config = dict(
    arch='quartznet',
    model='CTC audio transcriber',
    dataset='short read English sentences (LibriTTS-R)',
    train_examples=26041,
    gain_aug_db=6,
    n_mels=80,
    hop_length=160,
    input='log_mel',
    spec_augment=True,
    win_length=512,
    tokenizer='char',
    vocab_size=32,
    norm='groupnorm',
    activation='relu',
    weight_standardization=False,
    channel_attention='se',
    depths=[3, 3, 3],
    kernel_size=11,
    stem='single',
    widths=[192, 288, 432],
    init='xavier_uniform',
    residual_init='zero_last',
    optimizer='adam_atan2',
    lr=0.0011,
    beta1=0.8,
    beta2=0.98,
    grad_clip=1.0,
    steps=4500,
    batch_size=64,
    epochs=11.1,
    lr_schedule='cosine',
    final_lr_fraction=0.1,
    warmup_steps=900,
    weight_decay=0.4,
)
Rows from block 3, named by matrix and row number. Each number is 200 + 40 x the weight over its row's rms, rounded and kept within 0 to 999. All counts start at 0. After the name is the row's rms in percent of the matrix's.
# short0: shortcut pointwise conv (model.blocks.3.short.0.weight, 288x192x1), inputs 96-191
short0.46,090,178,205,222,267,218,205,198,204,206,216,217,237,142,199,211,145,191,238,227,207,179,236,210,262,189,221,237,244,144,200,234,225,216,166,177,135,219,233,167,161,194,265,144,166,216,246,175,229,273,194,191,236,242,225,174,235,210,219,242,158,205,263,209,157,194,198,222,251,167,192,125,179,128,194,251,178,181,195,200,146,178,159,238,194,196,280,279,197,184,149,207,216,133,139,205,226
short0.47,104,204,249,210,178,236,182,143,209,231,166,254,205,184,225,243,203,257,242,201,208,193,253,189,271,191,176,169,212,192,160,137,144,177,201,158,229,222,197,117,150,246,188,216,243,151,246,190,191,257,225,196,219,110,235,212,223,198,171,208,171,236,183,205,192,178,269,204,233,254,203,188,295,242,190,230,268,180,231,186,206,216,182,167,200,193,230,252,142,281,246,187,170,240,177,184,119
short0.48,095,198,258,256,222,176,126,147,151,217,128,209,212,192,273,216,182,198,240,259,164,240,227,194,264,195,135,221,140,163,185,248,167,104,214,129,192,140,214,165,188,216,183,215,204,197,192,286,161,155,151,214,118,208,213,193,187,262,139,215,219,238,217,233,217,157,251,213,179,217,145,255,213,233,181,184,234,234,218,227,199,187,224,141,213,185,190,160,135,274,212,217,168,261,202,154,173
short0.49,075,209,237,211,211,235,243,167,203,105,268,234,191,212,195,205,234,212,193,201,259,288,183,260,227,151,187,185,140,274,201,231,235,133,209,199,197,182,197,225,219,247,184,190,156,234,187,107,240,223,148,191,208,172,231,154,232,263,150,204,218,164,199,207,140,173,147,140,178,178,223,148,199,229,248,218,113,180,200,219,224,113,158,259,227,167,150,232,222,201,142,202,222,223,204,176,297
short0.50,091,163,206,223,214,202,155,146,169,183,151,182,214,143,206,194,187,184,180,266,204,211,217,125,201,187,185,214,222,147,190,185,205,194,177,154,188,214,223,184,229,185,258,162,278,237,165,223,214,194,159,230,155,140,156,224,158,159,228,160,222,183,125,193,215,193,162,140,189,201,180,256,209,169,206,165,208,147,252,136,228,236,228,194,212,206,235,112,176,185,235,97,203,273,150,177,165
short0.51,094,188,130,183,200,183,215,202,224,191,179,226,162,159,197,175,199,212,165,193,171,192,226,266,250,136,175,251,134,160,211,190,125,149,172,107,181,135,185,233,227,204,122,178,169,203,215,219,189,202,260,232,204,246,106,233,221,219,288,144,210,241,201,138,215,246,166,217,219,176,228,171,165,203,267,240,191,229,252,199,230,242,139,142,198,179,260,206,207,235,167,178,162,206,192,147,165
short0.52,090,217,204,238,236,190,172,134,201,238,122,203,227,203,231,250,181,133,230,152,200,253,193,246,246,163,199,209,183,233,111,202,214,227,192,130,171,205,179,196,215,132,138,233,131,183,93,193,169,152,166,185,191,188,144,193,266,211,120,242,180,194,152,226,211,209,295,207,208,212,191,197,258,265,201,264,152,209,189,190,162,263,241,210,254,199,174,247,180,159,236,227,263,175,160,187,204
short0.53,220,152,204,150,175,190,165,174,191,150,166,123,179,163,173,147,157,122,162,142,160,141,166,130,155,164,146,192,209,169,155,212,218,172,206,144,183,180,127,156,222,133,204,178,214,185,173,152,179,147,177,163,147,212,133,150,156,151,149,172,195,166,125,161,202,184,130,154,123,179,150,172,134,127,194,148,173,186,135,157,175,154,176,182,205,147,146,145,212,135,164,153,187,128,182,179,182
short0.54,096,229,156,177,223,203,165,143,188,252,156,202,163,222,164,142,224,246,156,223,158,226,203,218,179,245,166,121,159,212,144,230,67,208,154,176,199,248,160,226,220,173,239,203,186,181,197,221,152,266,197,229,152,205,192,190,191,189,175,221,283,145,252,199,210,220,153,157,171,147,184,187,216,207,237,209,256,232,177,141,237,224,197,224,241,162,222,147,177,208,234,223,187,153,166,209,190
short0.55,093,229,217,241,215,195,272,176,248,192,254,211,211,201,192,212,285,233,269,229,181,235,239,250,195,136,195,229,235,159,256,197,295,179,176,229,265,231,255,140,212,209,265,179,210,229,179,230,269,221,213,220,215,164,183,208,193,191,205,219,174,208,187,158,227,151,205,242,188,209,199,190,182,271,184,207,224,193,263,237,217,247,264,200,212,172,204,299,246,216,263,228,192,296,150,192,189
short0.56,092,176,271,215,229,156,227,207,229,152,263,203,255,226,248,288,210,219,234,204,169,244,266,190,194,195,180,154,237,179,176,191,209,180,256,208,300,182,225,178,222,198,157,201,192,173,179,251,218,263,159,198,211,136,165,223,201,168,192,168,184,190,136,221,142,207,219,215,164,187,93,148,165,243,183,209,185,114,227,197,184,202,205,171,127,175,226,160,153,187,182,187,148,227,168,269,146
short0.57,088,264,225,191,174,178,154,187,189,226,243,232,215,250,249,216,212,225,249,145,172,164,262,205,288,225,176,235,243,206,311,245,219,177,247,167,262,147,173,156,159,239,248,214,216,227,177,176,206,102,216,106,203,153,190,194,222,183,245,187,213,174,150,219,176,138,223,207,143,170,233,250,258,229,236,256,186,195,128,253,169,205,172,217,169,191,186,204,192,218,173,190,205,193,193,192,213
short0.58,089,173,293,175,180,188,201,141,258,109,217,239,198,233,222,214,261,212,164,174,215,185,166,277,209,108,185,213,205,230,202,215,203,134,242,158,241,178,210,154,172,168,143,243,207,136,168,180,255,203,187,231,194,204,182,249,201,192,183,203,162,156,228,181,207,148,237,229,184,250,193,202,272,261,213,308,274,192,257,204,193,197,187,247,269,213,211,173,221,179,257,196,185,191,108,232,224
short0.59,092,160,58,169,154,196,209,214,174,99,169,179,252,199,163,129,159,189,208,146,175,135,199,194,235,206,154,253,162,165,187,261,199,153,240,218,188,186,187,229,207,210,225,131,273,243,230,184,166,237,235,200,225,127,251,188,195,258,166,204,230,196,229,204,255,169,221,241,219,203,269,219,215,132,202,224,176,219,165,240,185,204,239,163,192,270,175,154,197,235,135,183,151,173,197,220,181
short0.60,093,201,99,184,176,223,207,154,155,291,197,210,203,160,222,105,204,205,192,139,218,175,271,228,287,194,254,213,169,139,236,121,183,222,151,221,78,221,205,248,209,225,204,228,286,152,243,197,213,173,216,161,258,116,233,255,226,204,208,214,219,183,220,209,207,219,233,273,256,189,207,203,225,192,214,162,164,249,151,244,199,240,178,143,223,191,188,146,196,296,177,207,143,220,190,242,185
short0.61,095,214,176,157,167,135,143,139,162,209,146,235,125,209,228,231,249,213,241,208,176,220,193,222,194,252,203,191,227,257,152,201,217,156,221,190,192,244,232,238,212,179,146,262,196,153,127,253,210,232,182,148,192,145,173,172,213,225,229,192,146,235,181,231,176,201,191,208,209,112,178,230,213,199,239,257,248,238,206,139,125,180,206,174,165,153,261,155,141,282,155,263,149,180,148,252,166
short0.62,092,301,197,233,207,256,197,227,213,284,255,189,242,173,201,211,272,216,246,188,119,212,237,175,184,148,196,209,145,175,263,152,231,208,211,129,194,222,143,150,226,142,181,271,133,182,207,172,141,258,212,231,227,166,214,187,138,114,250,253,193,165,214,271,168,196,218,214,212,214,201,280,222,172,227,240,163,191,214,240,199,178,201,227,198,199,236,235,196,231,266,228,287,213,220,173,213
short0.63,097,215,207,209,186,197,222,230,240,125,287,135,221,217,221,228,158,169,223,165,222,208,277,218,245,144,179,239,116,229,184,214,263,146,190,220,163,174,208,254,220,230,269,145,229,233,182,178,268,241,111,204,193,256,185,127,78,228,180,179,202,215,177,256,218,211,242,202,243,190,147,175,166,213,226,200,234,190,200,242,171,199,251,244,152,192,227,217,197,172,186,232,188,185,199,163,212
short0.64,096,116,236,183,154,185,143,217,204,261,158,239,191,235,153,143,209,127,167,221,175,176,169,263,212,177,175,124,157,180,166,227,166,235,200,196,207,172,182,197,191,209,179,187,210,195,197,236,139,186,175,219,128,147,183,234,220,178,205,212,254,175,192,190,201,238,164,184,201,225,209,229,148,223,208,149,216,204,211,200,245,134,175,214,220,180,238,141,149,102,223,189,240,260,195,185,149
short0.65,100,207,259,169,244,179,188,167,183,40,167,258,208,214,204,222,185,247,238,232,181,228,250,200,218,229,146,236,242,191,183,251,223,83,230,127,205,192,269,169,210,278,216,162,211,166,195,278,185,233,170,249,208,172,161,182,208,197,212,97,222,176,218,215,218,151,217,210,187,186,149,205,208,221,169,140,263,223,238,224,195,267,193,144,105,206,235,171,195,202,175,186,179,246,164,221,171
short0.66,181,139,183,160,136,170,222,216,218,164,180,131,189,179,113,171,142,156,259,115,245,129,187,235,140,144,190,198,169,219,218,154,206,193,144,148,227,246,196,234,145,255,183,228,217,241,174,212,154,152,270,155,139,178,234,191,158,213,200,129,152,126,106,260,210,211,211,157,266,238,189,159,142,228,214,114,186,194,204,200,210,207,196,206,184,175,165,196,192,187,206,163,166,237,210,136,194
short0.67,090,260,163,240,177,194,232,157,182,152,183,220,180,215,212,243,210,191,264,227,241,187,269,234,192,180,230,194,227,203,233,214,128,169,151,209,228,231,187,242,160,326,191,206,221,162,194,265,210,228,183,246,210,118,261,226,140,210,144,212,207,162,198,256,142,221,297,211,274,229,173,215,289,269,217,273,226,170,213,241,263,248,159,177,200,181,192,263,208,251,198,273,163,258,203,268,128
short0.68,091,176,226,234,191,258,203,179,164,228,264,239,233,222,197,227,173,193,254,229,112,214,241,224,259,278,223,243,164,214,226,129,211,209,171,169,182,198,251,69,146,214,195,245,185,175,175,128,215,182,231,122,185,159,213,153,214,185,164,262,105,194,185,246,155,189,208,215,131,187,178,187,185,205,150,190,206,176,179,201,164,237,145,171,140,188,160,243,168,217,154,214,181,190,137,193,122
short0.69,093,166,223,207,194,199,220,165,183,196,111,208,155,210,156,181,255,194,229,201,217,249,210,167,202,219,195,157,218,164,242,227,185,191,256,174,160,188,192,207,155,187,195,236,290,205,204,248,145,175,106,196,211,142,146,202,110,228,202,168,226,225,181,187,243,176,156,178,200,150,206,296,201,271,206,203,242,255,183,145,225,174,203,159,187,154,224,218,94,257,202,203,195,247,178,191,122
short0.70,082,205,204,212,217,218,142,208,231,216,157,161,151,216,234,172,246,220,175,227,179,261,277,189,209,163,149,141,199,203,229,272,214,182,221,151,191,217,190,240,225,151,249,275,231,263,179,206,140,229,98,159,153,166,149,207,192,186,170,256,225,178,191,284,184,255,186,200,197,232,112,229,141,231,242,189,172,109,169,167,153,237,177,202,212,171,231,225,208,247,176,289,201,220,161,193,209
short0.71,084,235,204,267,171,191,187,196,158,244,202,248,192,150,238,220,239,223,228,145,197,198,189,203,267,122,217,148,184,254,188,232,152,247,161,169,255,186,269,219,131,183,263,208,260,191,231,273,196,227,224,251,155,202,231,255,147,184,170,175,276,168,197,193,152,142,246,169,200,239,150,141,176,278,215,157,194,214,189,215,279,186,220,223,149,228,167,187,188,171,272,208,215,219,224,191,214
short0.72,099,157,228,230,204,203,176,197,215,111,173,168,217,159,245,187,185,205,276,151,245,147,192,184,163,194,159,181,196,152,155,236,129,182,245,165,230,165,275,133,180,213,211,277,183,178,215,210,154,241,256,198,202,153,219,261,152,208,174,182,163,124,265,206,156,202,305,246,181,196,174,197,203,220,197,103,189,158,176,194,236,270,187,204,219,192,146,154,151,210,147,239,164,240,158,236,189
short0.73,088,185,119,176,209,204,263,155,203,264,180,149,271,187,184,155,171,219,202,170,216,211,169,219,204,231,268,125,249,168,249,140,146,221,172,196,162,226,249,233,303,245,221,295,240,184,197,282,158,182,251,229,222,156,270,270,208,235,279,243,178,187,250,175,165,221,193,225,214,202,269,217,158,200,208,153,206,216,209,160,190,239,221,180,149,201,196,215,245,210,188,289,164,176,179,242,178
short0.74,098,316,127,256,242,231,178,232,190,222,189,237,259,217,182,266,149,212,213,206,219,209,185,227,188,213,220,239,204,325,187,226,277,222,210,206,202,214,221,200,217,257,196,225,150,258,234,156,267,179,177,156,225,189,232,170,151,176,264,194,185,148,212,266,173,214,231,217,167,216,229,88,267,237,211,245,194,122,191,213,239,158,161,259,192,247,219,199,244,123,208,98,214,187,208,236,256
short0.75,091,235,259,277,199,238,268,175,232,154,250,191,254,210,262,268,299,203,294,234,227,249,191,206,250,205,144,287,213,291,253,269,258,160,216,173,229,172,224,254,256,185,191,209,147,212,243,215,231,218,240,195,190,239,222,235,194,183,243,257,163,164,245,213,175,220,196,217,176,225,255,168,224,186,188,238,243,195,215,212,169,185,222,194,236,233,267,215,298,198,155,166,224,241,158,214,268
short0.76,092,139,270,205,199,267,257,204,219,177,237,147,291,181,196,304,200,233,195,204,194,178,185,191,143,186,184,83,166,232,241,244,230,205,213,236,200,211,223,149,161,206,208,193,263,190,239,234,234,173,147,235,193,156,105,197,184,184,159,177,202,204,219,162,218,172,141,168,190,239,114,201,145,233,155,278,263,186,214,227,247,178,250,242,234,256,137,183,273,155,190,116,256,186,209,254,196
short0.77,090,215,231,176,180,253,174,188,241,227,207,263,221,241,212,152,214,231,119,189,163,250,186,267,167,214,247,128,185,251,265,202,224,184,252,163,232,252,211,161,204,151,225,277,203,230,233,214,241,203,243,119,184,148,250,210,318,220,179,247,198,198,131,197,253,220,195,184,217,239,238,266,227,197,216,231,243,193,145,216,190,170,167,217,263,226,240,243,185,189,265,197,193,159,192,234,138
short0.78,096,158,234,184,205,245,172,160,175,123,159,148,156,199,259,147,161,212,199,193,212,179,206,190,256,256,191,232,191,189,173,263,164,130,237,163,204,197,263,208,238,125,229,239,246,191,228,326,148,251,209,234,218,237,237,150,172,261,162,188,294,218,224,253,192,184,232,205,235,219,116,243,229,209,212,156,251,205,239,167,228,253,205,141,218,197,186,179,94,226,158,238,152,226,184,222,150