From a checkpoint of a small CTC audio transcriber: norm groupnorm.
Rows from block 4, named by matrix and row number. Each number is 128 + 32 x the weight over its row's rms, rounded and kept within 0 to 255. All counts start at 0. After the name is the row's rms in percent of the matrix's.
# fc1: squeeze-excite reduce (model.blocks.4.se.fc1.weight, 36x288), inputs 0-95
fc1.0 120 [115 104  82  92 126 140 135  90 172 152 115 152 122  96  70  93 100  71 104  73 110  76  83 114 121 143  87 112 152 128  73  72 122  71  74  82 113 109 102  64 116 125 134  92  96 127 150  76  84 121 132 133 112 164 147  94  94  94  67 109  76  84  90 118  96 142 128  89 107 113 123  90 123 114 109 139 103 110 122  79 120  85  90 113 153 142 118  86 139 101 143  86 130 102 107 102]
fc1.1 106 [109  98  86 100 144 158 128  77 171 139 119 145 122  89  89  98  93  76 101  79 110  87  81 101 123 133  91 125 144 123  79  68 121  65  83  66 111 104  98  76 112 140 140 108  98 152 152  84  90 136 138 154 120 180 161  94  79 119  74 105  81  77  91 125  87 151 119  92 129 119 116  80 122 123 111 136 114 118 133  79 148  82  73  97 173 146 117  74 146 113 150  76 138 104 130 104]
fc1.2 064 [119 107  97 102 105 130 103  86 172 157  87 150 115  93  81  97  84  75  76  78 114 101  92 111  92 121 101 105 132 101 111 101 121  90 113 103 115  85  90  91  98  83 141  56  99 139 142 104  77 107 107 161  91 164 134 102  88  81  84  90 114  78 120  97 114 122  93  88 125  89 121  98  76  95 118 122 118 105 102 105  98 118 102 104 161 122  93 111 135 106 140 105  91  81  99  76]
fc1.3 136 [100 109  75  97 122 143 136  88 150 148  99 135 113  85  82  95 109  77  74  77 105  73  92  96 124 142  98 116 140 127  77  76 117  63  87  67 117 111 103  84 114 128 138  80 105 148 143  82  84 129 129 155 112 176 155 100  86 105  88 108  87  81  85 124  85 130 126  80 109 107 112  94 121 101 101 148 110 108 115  66 125  96  79  94 152 137 115  84 146 106 146  76 139 108 113 107]
fc1.4 024 [142  72 128 169  89  83 105 103 134  72 128 105 179 154 106 111 169 119 151 103 143  92 123 122 102 128 102 169  62  63 169 181 108 159  83 179 164 136 163 173  98  90  72 144 105  78 157 127 117  95 179 105 112 178  82  92 132 162 139  85 100 162 122  85  94  74 131  91 182  72  94 141 138 107 144  80 102 141 130 159 144 170 151 160 115 110 134 173  99 159  84 161 129 157 105 136]
fc1.5 105 [121 106  82  84 122 146 130  83 170 141 106 146 118  99  87 110  87  73  92  80 115  85  90 102 117 150  85 108 151 115  75  78 136  77  89  70 109 106 105  74 118 132 140  99 109 145 144  82 100 120 132 138 106 177 163 105  75 108  69  98  71  91  92 112  86 137  99  79 113 131 114  73 134  96 106 142 106 101 130  70 139  95  86 103 168 149 118  80 146 104 154  90 115 114 124 106]
fc1.6 128 [102 108  73  99 130 163 131  85 157 155 109 144 127  95  78  97 100  78  94  74  99  72  99  96 114 146  82 125 159 113  84  82 123  63  86  74 114 105 109  82 101 117 147  98 100 144 161  82  96 135 136 143 111 183 165  95  90 110  79 117  83  89  88 125  85 142 129  76 131 119 106  95 136 125 124 146 116 104 123  63 157  92  77 104 172 153 127  88 139 104 168  74 142  98 125  99]
fc1.7 023 [118 184 110 143  94 174 143  93 153 123 157 128  90 112 106 166 158 184 132 144  84 117  79 155  95 109 137 148 175  74 144 108  97 102 140 138 103 122  79 124  86 135  68 124 150 156 172 152 131 123 126  81 130 107 147 181  74 109 124 126 121 113 158  89 116 151  98 128 142 171 162 110 147 113 174 130 133 124  84 148 100 120 114 136 119  71 157 101  97 118 140 143 184  87 142 182]
fc1.8 112 [118 107  70 105 126 156 146  84 153 150 129 132 112  87  82 104 100  83 100  77 105  70  90 102 127 136  81 128 158 133  81  84 125  69  83  73 111 110  99  74 118 133 143 105 113 153 170  68  92 133 145 156 119 176 161 108  76  99  76 115  67  93  93 127  95 152 136  73 132 128 107  80 146 129 116 148 119 104 137  78 165  91  69 109 167 148 130  79 132 109 155  70 136 100 138 106]
fc1.9 097 [118 127  78 108 123 152 150  85 171 169 121 158 121  99  66 108  98  77  86  83 124  73 108 122 131 163  86 130 144 135  62  84 133  67  88  87 132 116 107  67 120 149 168  90 122 159 162  82  99 122 133 172 109 185 166 113 101 101  78 124  75  90  93 127  87 142 127  81 150 126 132  89 139 118 116 150 111 117 132  84 166 101  79 110 160 159 120  86 156 119 174  72 133 128 157 105]
fc1.10 112 [116 119  80 107 118 136 135  82 160 160 104 164 119  85  80  94  95  72  89  86 121  85  85 119 126 144  89 126 152 124  80  89 137  76  83  69 123 112 100  76 121 136 145  98  98 128 136  66  83 119 117 141 108 168 171 104  95 114  84 102  68  91  92 107  95 118 126  87 123 112 112  87 126  93 109 158 111 103 109  79 125 102  90  96 159 151 107  83 140 107 158  73 145 114 126 109]
fc1.11 140 [105  99  72  99 117 142 129  82 142 152  94 133 111  84  81  98 110  72  95  79 109  84  90  99 116 134  83 120 144 116  68  74 114  64  78  76 108 108 109  81 115 113 128  89 109 139 148  70 101 123 121 140 111 160 157  95  88 101  78 106  77  80  81 121  92 123 119  89 111 108 115  82 121 100 113 156 100 106 119  67 121  96  90  93 151 144 121  83 130 102 138  82 139 113 115 112]
fc1.12 127 [ 94 113  69  88 120 143 125  77 139 155 102 143 114  80  87  87 102  69  86  84 114  81  94 109 120 147 102 118 139 128  81  74 113  64  76  77 110 100 111  79 117 122 128  91  93 140 126  83  89 117 128 143 104 177 162 102  78  95  86 106  75  79  96 125  96 137 131  76 114 122 113  87 134 100 104 152 115 113 119  79 131  87  84 105 148 138 108  71 137 109 139  71 141 111 127 105]
fc1.13 023 [ 98 148 130 116 149  94 107 148 169 141 152 101 166 128 177 151 137  97 169 170  84 117 145 123 158  94 119  97 174 167  83  89 114  83  73  86  92 169 138 127  78 166  99 148  85 100  86  89 138 102 166  99 137  76 109 161 139  76 156 130  95 161 159 144  99  84 175 158 137 163 153 155  90 119 137 153  85 131 186 177  79 146 140  81 151 160 148 133 133 183  84 127 174  75 143 148]
fc1.14 128 [ 87 117  68  93 125 160 135  91 143 168 103 140 110  83  81 101  95  72  74  73 119  88  87 105 116 155  95 123 130 121  80  88 112  69  78  72 103 111 110  81 123 132 139  95 106 124 127  69  89 114 132 130 110 163 173 100  77 102  82 114  82  92  79 110 100 118 125  78 117 113  98  83 129 117 107 137 104 114 122  81 126  99  79 113 140 147 128  86 158 107 158  77 139 115 138 104]
fc1.15 120 [ 95 119  75  87 135 142 119  80 153 149 112 146 125  89  82  94 104  73  83  73 110  87  85 100 133 153  97 109 150 122  77  70 120  68  79  66 121 108  97  75 103 129 136  91  99 155 143  65  87 128 137 160 118 173 148  88  80 102  71 106  83  85  94 136  97 135 140  72 120 115 112  95 125 108 114 149 114 114 132  80 128  90  80 100 172 151 129  80 142 117 139  69 146 103 119 111]
fc1.16 023 [106 152 186 123 120 123 125 152  77 122 187 140 108 129 109 148 173 139 115 155 140  94  95 161  87 100 165 150 117  83 124 171 166 167 177 136 112 171 144 123 172 162 126 184 153 103 104  84 119  94 175 175 125  67 109 143 191  65 153 162 167 109 132 152  86 111 136 176  85 166 106 158 133 102  76 117 116  90 160  97  70 166 150 169 166  83 155 138 117 101 172 156 161 150 145 155]
fc1.17 105 [118 118  83 101 129 166 137  70 156 171 109 140 127 100  70  94  98  65  97  73 102  79  95  99 126 153  76 141 138 114  83  64 131  70  74  67 122 112 113  65 110 130 160 110  95 155 153  64  94 137 145 167 113 177 163 102 101 108  85 115  64  95  89 116  90 152 138  89 140 119 122  80 142 114 103 150 103 123 123  70 162  95  69 106 160 156 136  77 161  96 182  93 145 117 142 116]
fc1.18 024 [141  93 119 113 145 102 102  83 107  95  78  94 112 166  81  83 134 160 124 156 117 153 162 138  85 110 161 153 139 159 124 189 149 159 143 137 119 109 176 124 123 136 118  68 146 132  88 145 169 164  99 155 101 117 140 119  89 119  97  96 111 141 182 171 190 130  99 160  66  93 104 123 111 142  89 125 147 186 132 187 131  89 163  89 126 115 179 186  71 181  67 143 104 105 110 173]
fc1.19 091 [129 122  66 102 155 149 169  91 155 168 134 155 133  82  90 107 122  76  84  76 124  80 115 110 139 162 101 141 140 135  75  71 149  73  74  79 121 116 121  91 108 126 174 109 105 156 145  83 109 150 159 152 142 167 174 103  84 135  88 124  80 103  80 136  82 136 132  86 142 130 123 101 152 128 129 150 138 127 136  82 147  89  65 124 176 163 153  90 150 118 167  79 129 106 172 101]
fc1.20 131 [100 118  77  89 117 156 128  88 153 173  96 157 115  95  73  93 114  77  83  68 111  80 100 102 135 152 100 119 151 120  71  75 115  70  81  67 126 108  98  82 108 115 140  90 109 143 126  71  90 132 113 147 109 170 156  93  89 104  82 117  75  96  88 112  87 125 123  77 137 113 111  89 120 102 114 147 108 113 115  74 122  91  82 104 150 149 117  79 151 108 165  74 131 101 116 103]
fc1.21 118 [ 95 111  83  94 114 158 126  85 141 148 101 162 116  95  72 102  96  79  81  67 109  74  89 105 127 149  93 118 142 130  71  84 123  63  82  73 122 120  99  79 132 127 114  85 102 125 136  75  89 131 114 159 122 162 167  97  92  92  82 104  85  94  98 118  95 132 130  74 111 122 112  89 130 118 114 148 106 110 131  74 109 106  83 101 147 148 132  86 159  93 158  73 134 105 120 105]
fc1.22 125 [ 98  97  82  95 136 135 133  75 164 155 111 150 127  82  65  97 111  64  87  80 108  78  99  92 133 134  85 116 141 120  82  69 120  78  75  85 108 116 116  67 112 139 136  88 103 136 134  63  97 130 129 149 116 161 165 101  81 106  73 123  84  81  83 118  94 135 130  79 114 109 120  90 126 114  96 156 118 117 126  75 121  92  88  97 149 142 122  87 134 110 144  72 124 107 115  94]
fc1.23 049 [103  98 107 111 131 145  97 100 122 138  80 171 103  78  83  87 111  96  64  87  82  69  84 103  84 125 107 130  82 104 100 116 109 104 106  92  95 105  88  79 121  99 100  68  69  94  74 103 118  70 107 101  90 166 174 124 100 103  98 116  78  75 118  86  98 111  92 118 104  72  88 105  89  80 101 130  80 102  98 118 136  97 120 102 142 127  93 114 161 119 155 104 132  82  81 111]
fc1.24 103 [118 104  79  92 134 169 134  72 165 171 117 147 125  83  89 109 109  64  97  64 124  90  91 104 114 166  83 149 153 117  90  81 137  79  72  66 126 118 107  68 106 121 145 108 103 158 147  78  86 137 135 167 127 163 157  90  82 105  66 114  65  89  93 109  79 146 132  77 131 130 115  94 144 116 114 154 125 114 122  83 163  99  77 106 166 160 124  93 150  96 179  88 147 124 144 100]
fc1.25 024 [159 177 178 161 100 184 181 182  97 113 181 180  79 179  93 117 152 151  88 151  82 105  75  91 139 145 151 106  74  87 107 165 148 186  89 143  78 133  83 131  80  79 167  85 149  81 108 159 175 175 176 119 180  86 111 171 175 103 153 172 130 110  93 101 125 124 162 129 100 142 134 131 103 164  92 136 115 114 120 143  76 162 120 163  83 159 155 176 111 169 140 132 146 145  91 126]
fc1.26 103 [111 108  70  98 122 157 123  70 166 148 110 120 129 102  72  98 104  66  88  65 111  70  97 104 122 147  94 106 156 138  84  66 141  86  84  86 108 113 115  82 118 131 135 109 116 148 158  62  98 125 152 126 120 172 164 106  94 122  67 115  80  77  76 127  98 146 116  77 124 129 112  74 145 109 106 163 121 112 141  73 156  90  70 101 152 139 127  71 139 106 163  75 142 128 148 110]
fc1.27 025 [ 83  92 174 132 127 113 164 110  89 125  87  92  88 133 144 162  77 153  82 109  84 151 119 129  98 125 130  83 173 164 130 173 174 162 179  83 173 126 115  85 165 157 164 122 102  91 117 175 168  91 111 141 108 128 139  80 128  92 170  86  87 153 124 155 159  79 155  92 174 122 126 169 129 135 122 135 116  79 133 172 169 110  87 168 173 101 117 159 159 145 167  88 122 167 114 159]
fc1.28 117 [ 96 112  69  89 128 151 148  80 164 160 107 162 122  91  70  93 110  75  89  69 121  81  84 117 131 167  93 120 148 121  78  70 136  60  76  82 133 118 101  70 111 123 147  94 106 128 140  74  91 130 129 155 119 187 169 109  87 107  70 121  90  81  99 124  96 145 129  76 134 126 116  99 138 110 118 152 119 122 134  70 134  88  86 101 142 146 121  86 152 108 159  75 130 110 129 103]
fc1.29 103 [111 117  65 103 118 138 130  93 154 176 106 143 117  95  78  98  93  76  84  77 118  86  89 101 132 132  98 135 123 130  79  67 134  87  78  85 118 103 112  63 112 132 145  85  95 126 135  66  92 127 140 143 115 163 157  97 101 104  69 112  82  86  87 127  85 120 129  81 120 120 120  85 116 119 122 138 118 119 126  63 135  83  77  98 146 137 115  82 158 104 145  66 127 116 137  94]
fc1.30 095 [130 116  81 110 113 152 153  73 176 164 100 147 124 110  78 105 117  82  82  65 132  74 104 114 134 166  85 133 150 133  78  64 156  70  78  82 145 109 105  78  98 140 150  97  94 160 168  63  91 131 134 150 123 190 165 101  85 120  76 120  73  86  74 126  80 140 125  95 148 117 133  83 143 126 124 145 120 102 129  84 139 104  80 117 178 167 119  77 145 110 175  79 129 106 133 124]
fc1.31 086 [104 100  87  84 129 164 138  77 134 151 113 140 119  94  94  78 110  87  86  70  98  86  84  98 101 156 106 128 128 113  76  72  99  67  89  78 120 117  87  75 105 112 113  72  87 147 123  69  92 127 116 141 113 166 161 105 100 101  72 101  90  79  85 131  99 122 118  76 121 121  95  82 121  90 103 150 108 122 122  66 117  85  95 106 134 161 121 106 138 110 145  92 146 118 123 104]
fc1.32 098 [106 116  72  90 139 129 133  88 162 149  99 136 129  98  89 104  96  80  88  83 116  75  94 113 119 130 104 115 155 145  70  67 132  61  77  71 108 103 123  78 129 150 144 102 114 146 146  75  84 140 131 125 118 171 159 111  73 106  85 129  72  81  90 105  96 134 122  80 125 133 109  84 133 117 111 164 121 112 146  74 147  85  71  91 156 135 147  84 146  92 148  79 145 128 127 100]
fc1.33 133 [108 112  88  88 137 142 128  80 154 162 108 134 125  86  67 102 110  70  83  72 103  80  87 108 125 150  96 120 145 129  79  79 121  65  78  83 105 111 103  72 112 122 130  93 107 135 125  79  92 109 130 126 106 174 159 105  77 100  83 102  76  76  81 123  97 126 106  74 127 111 120  82 122 109 103 157 106 113 125  80 126  95  91 112 151 134 125  78 136  98 144  75 123 105 118 108]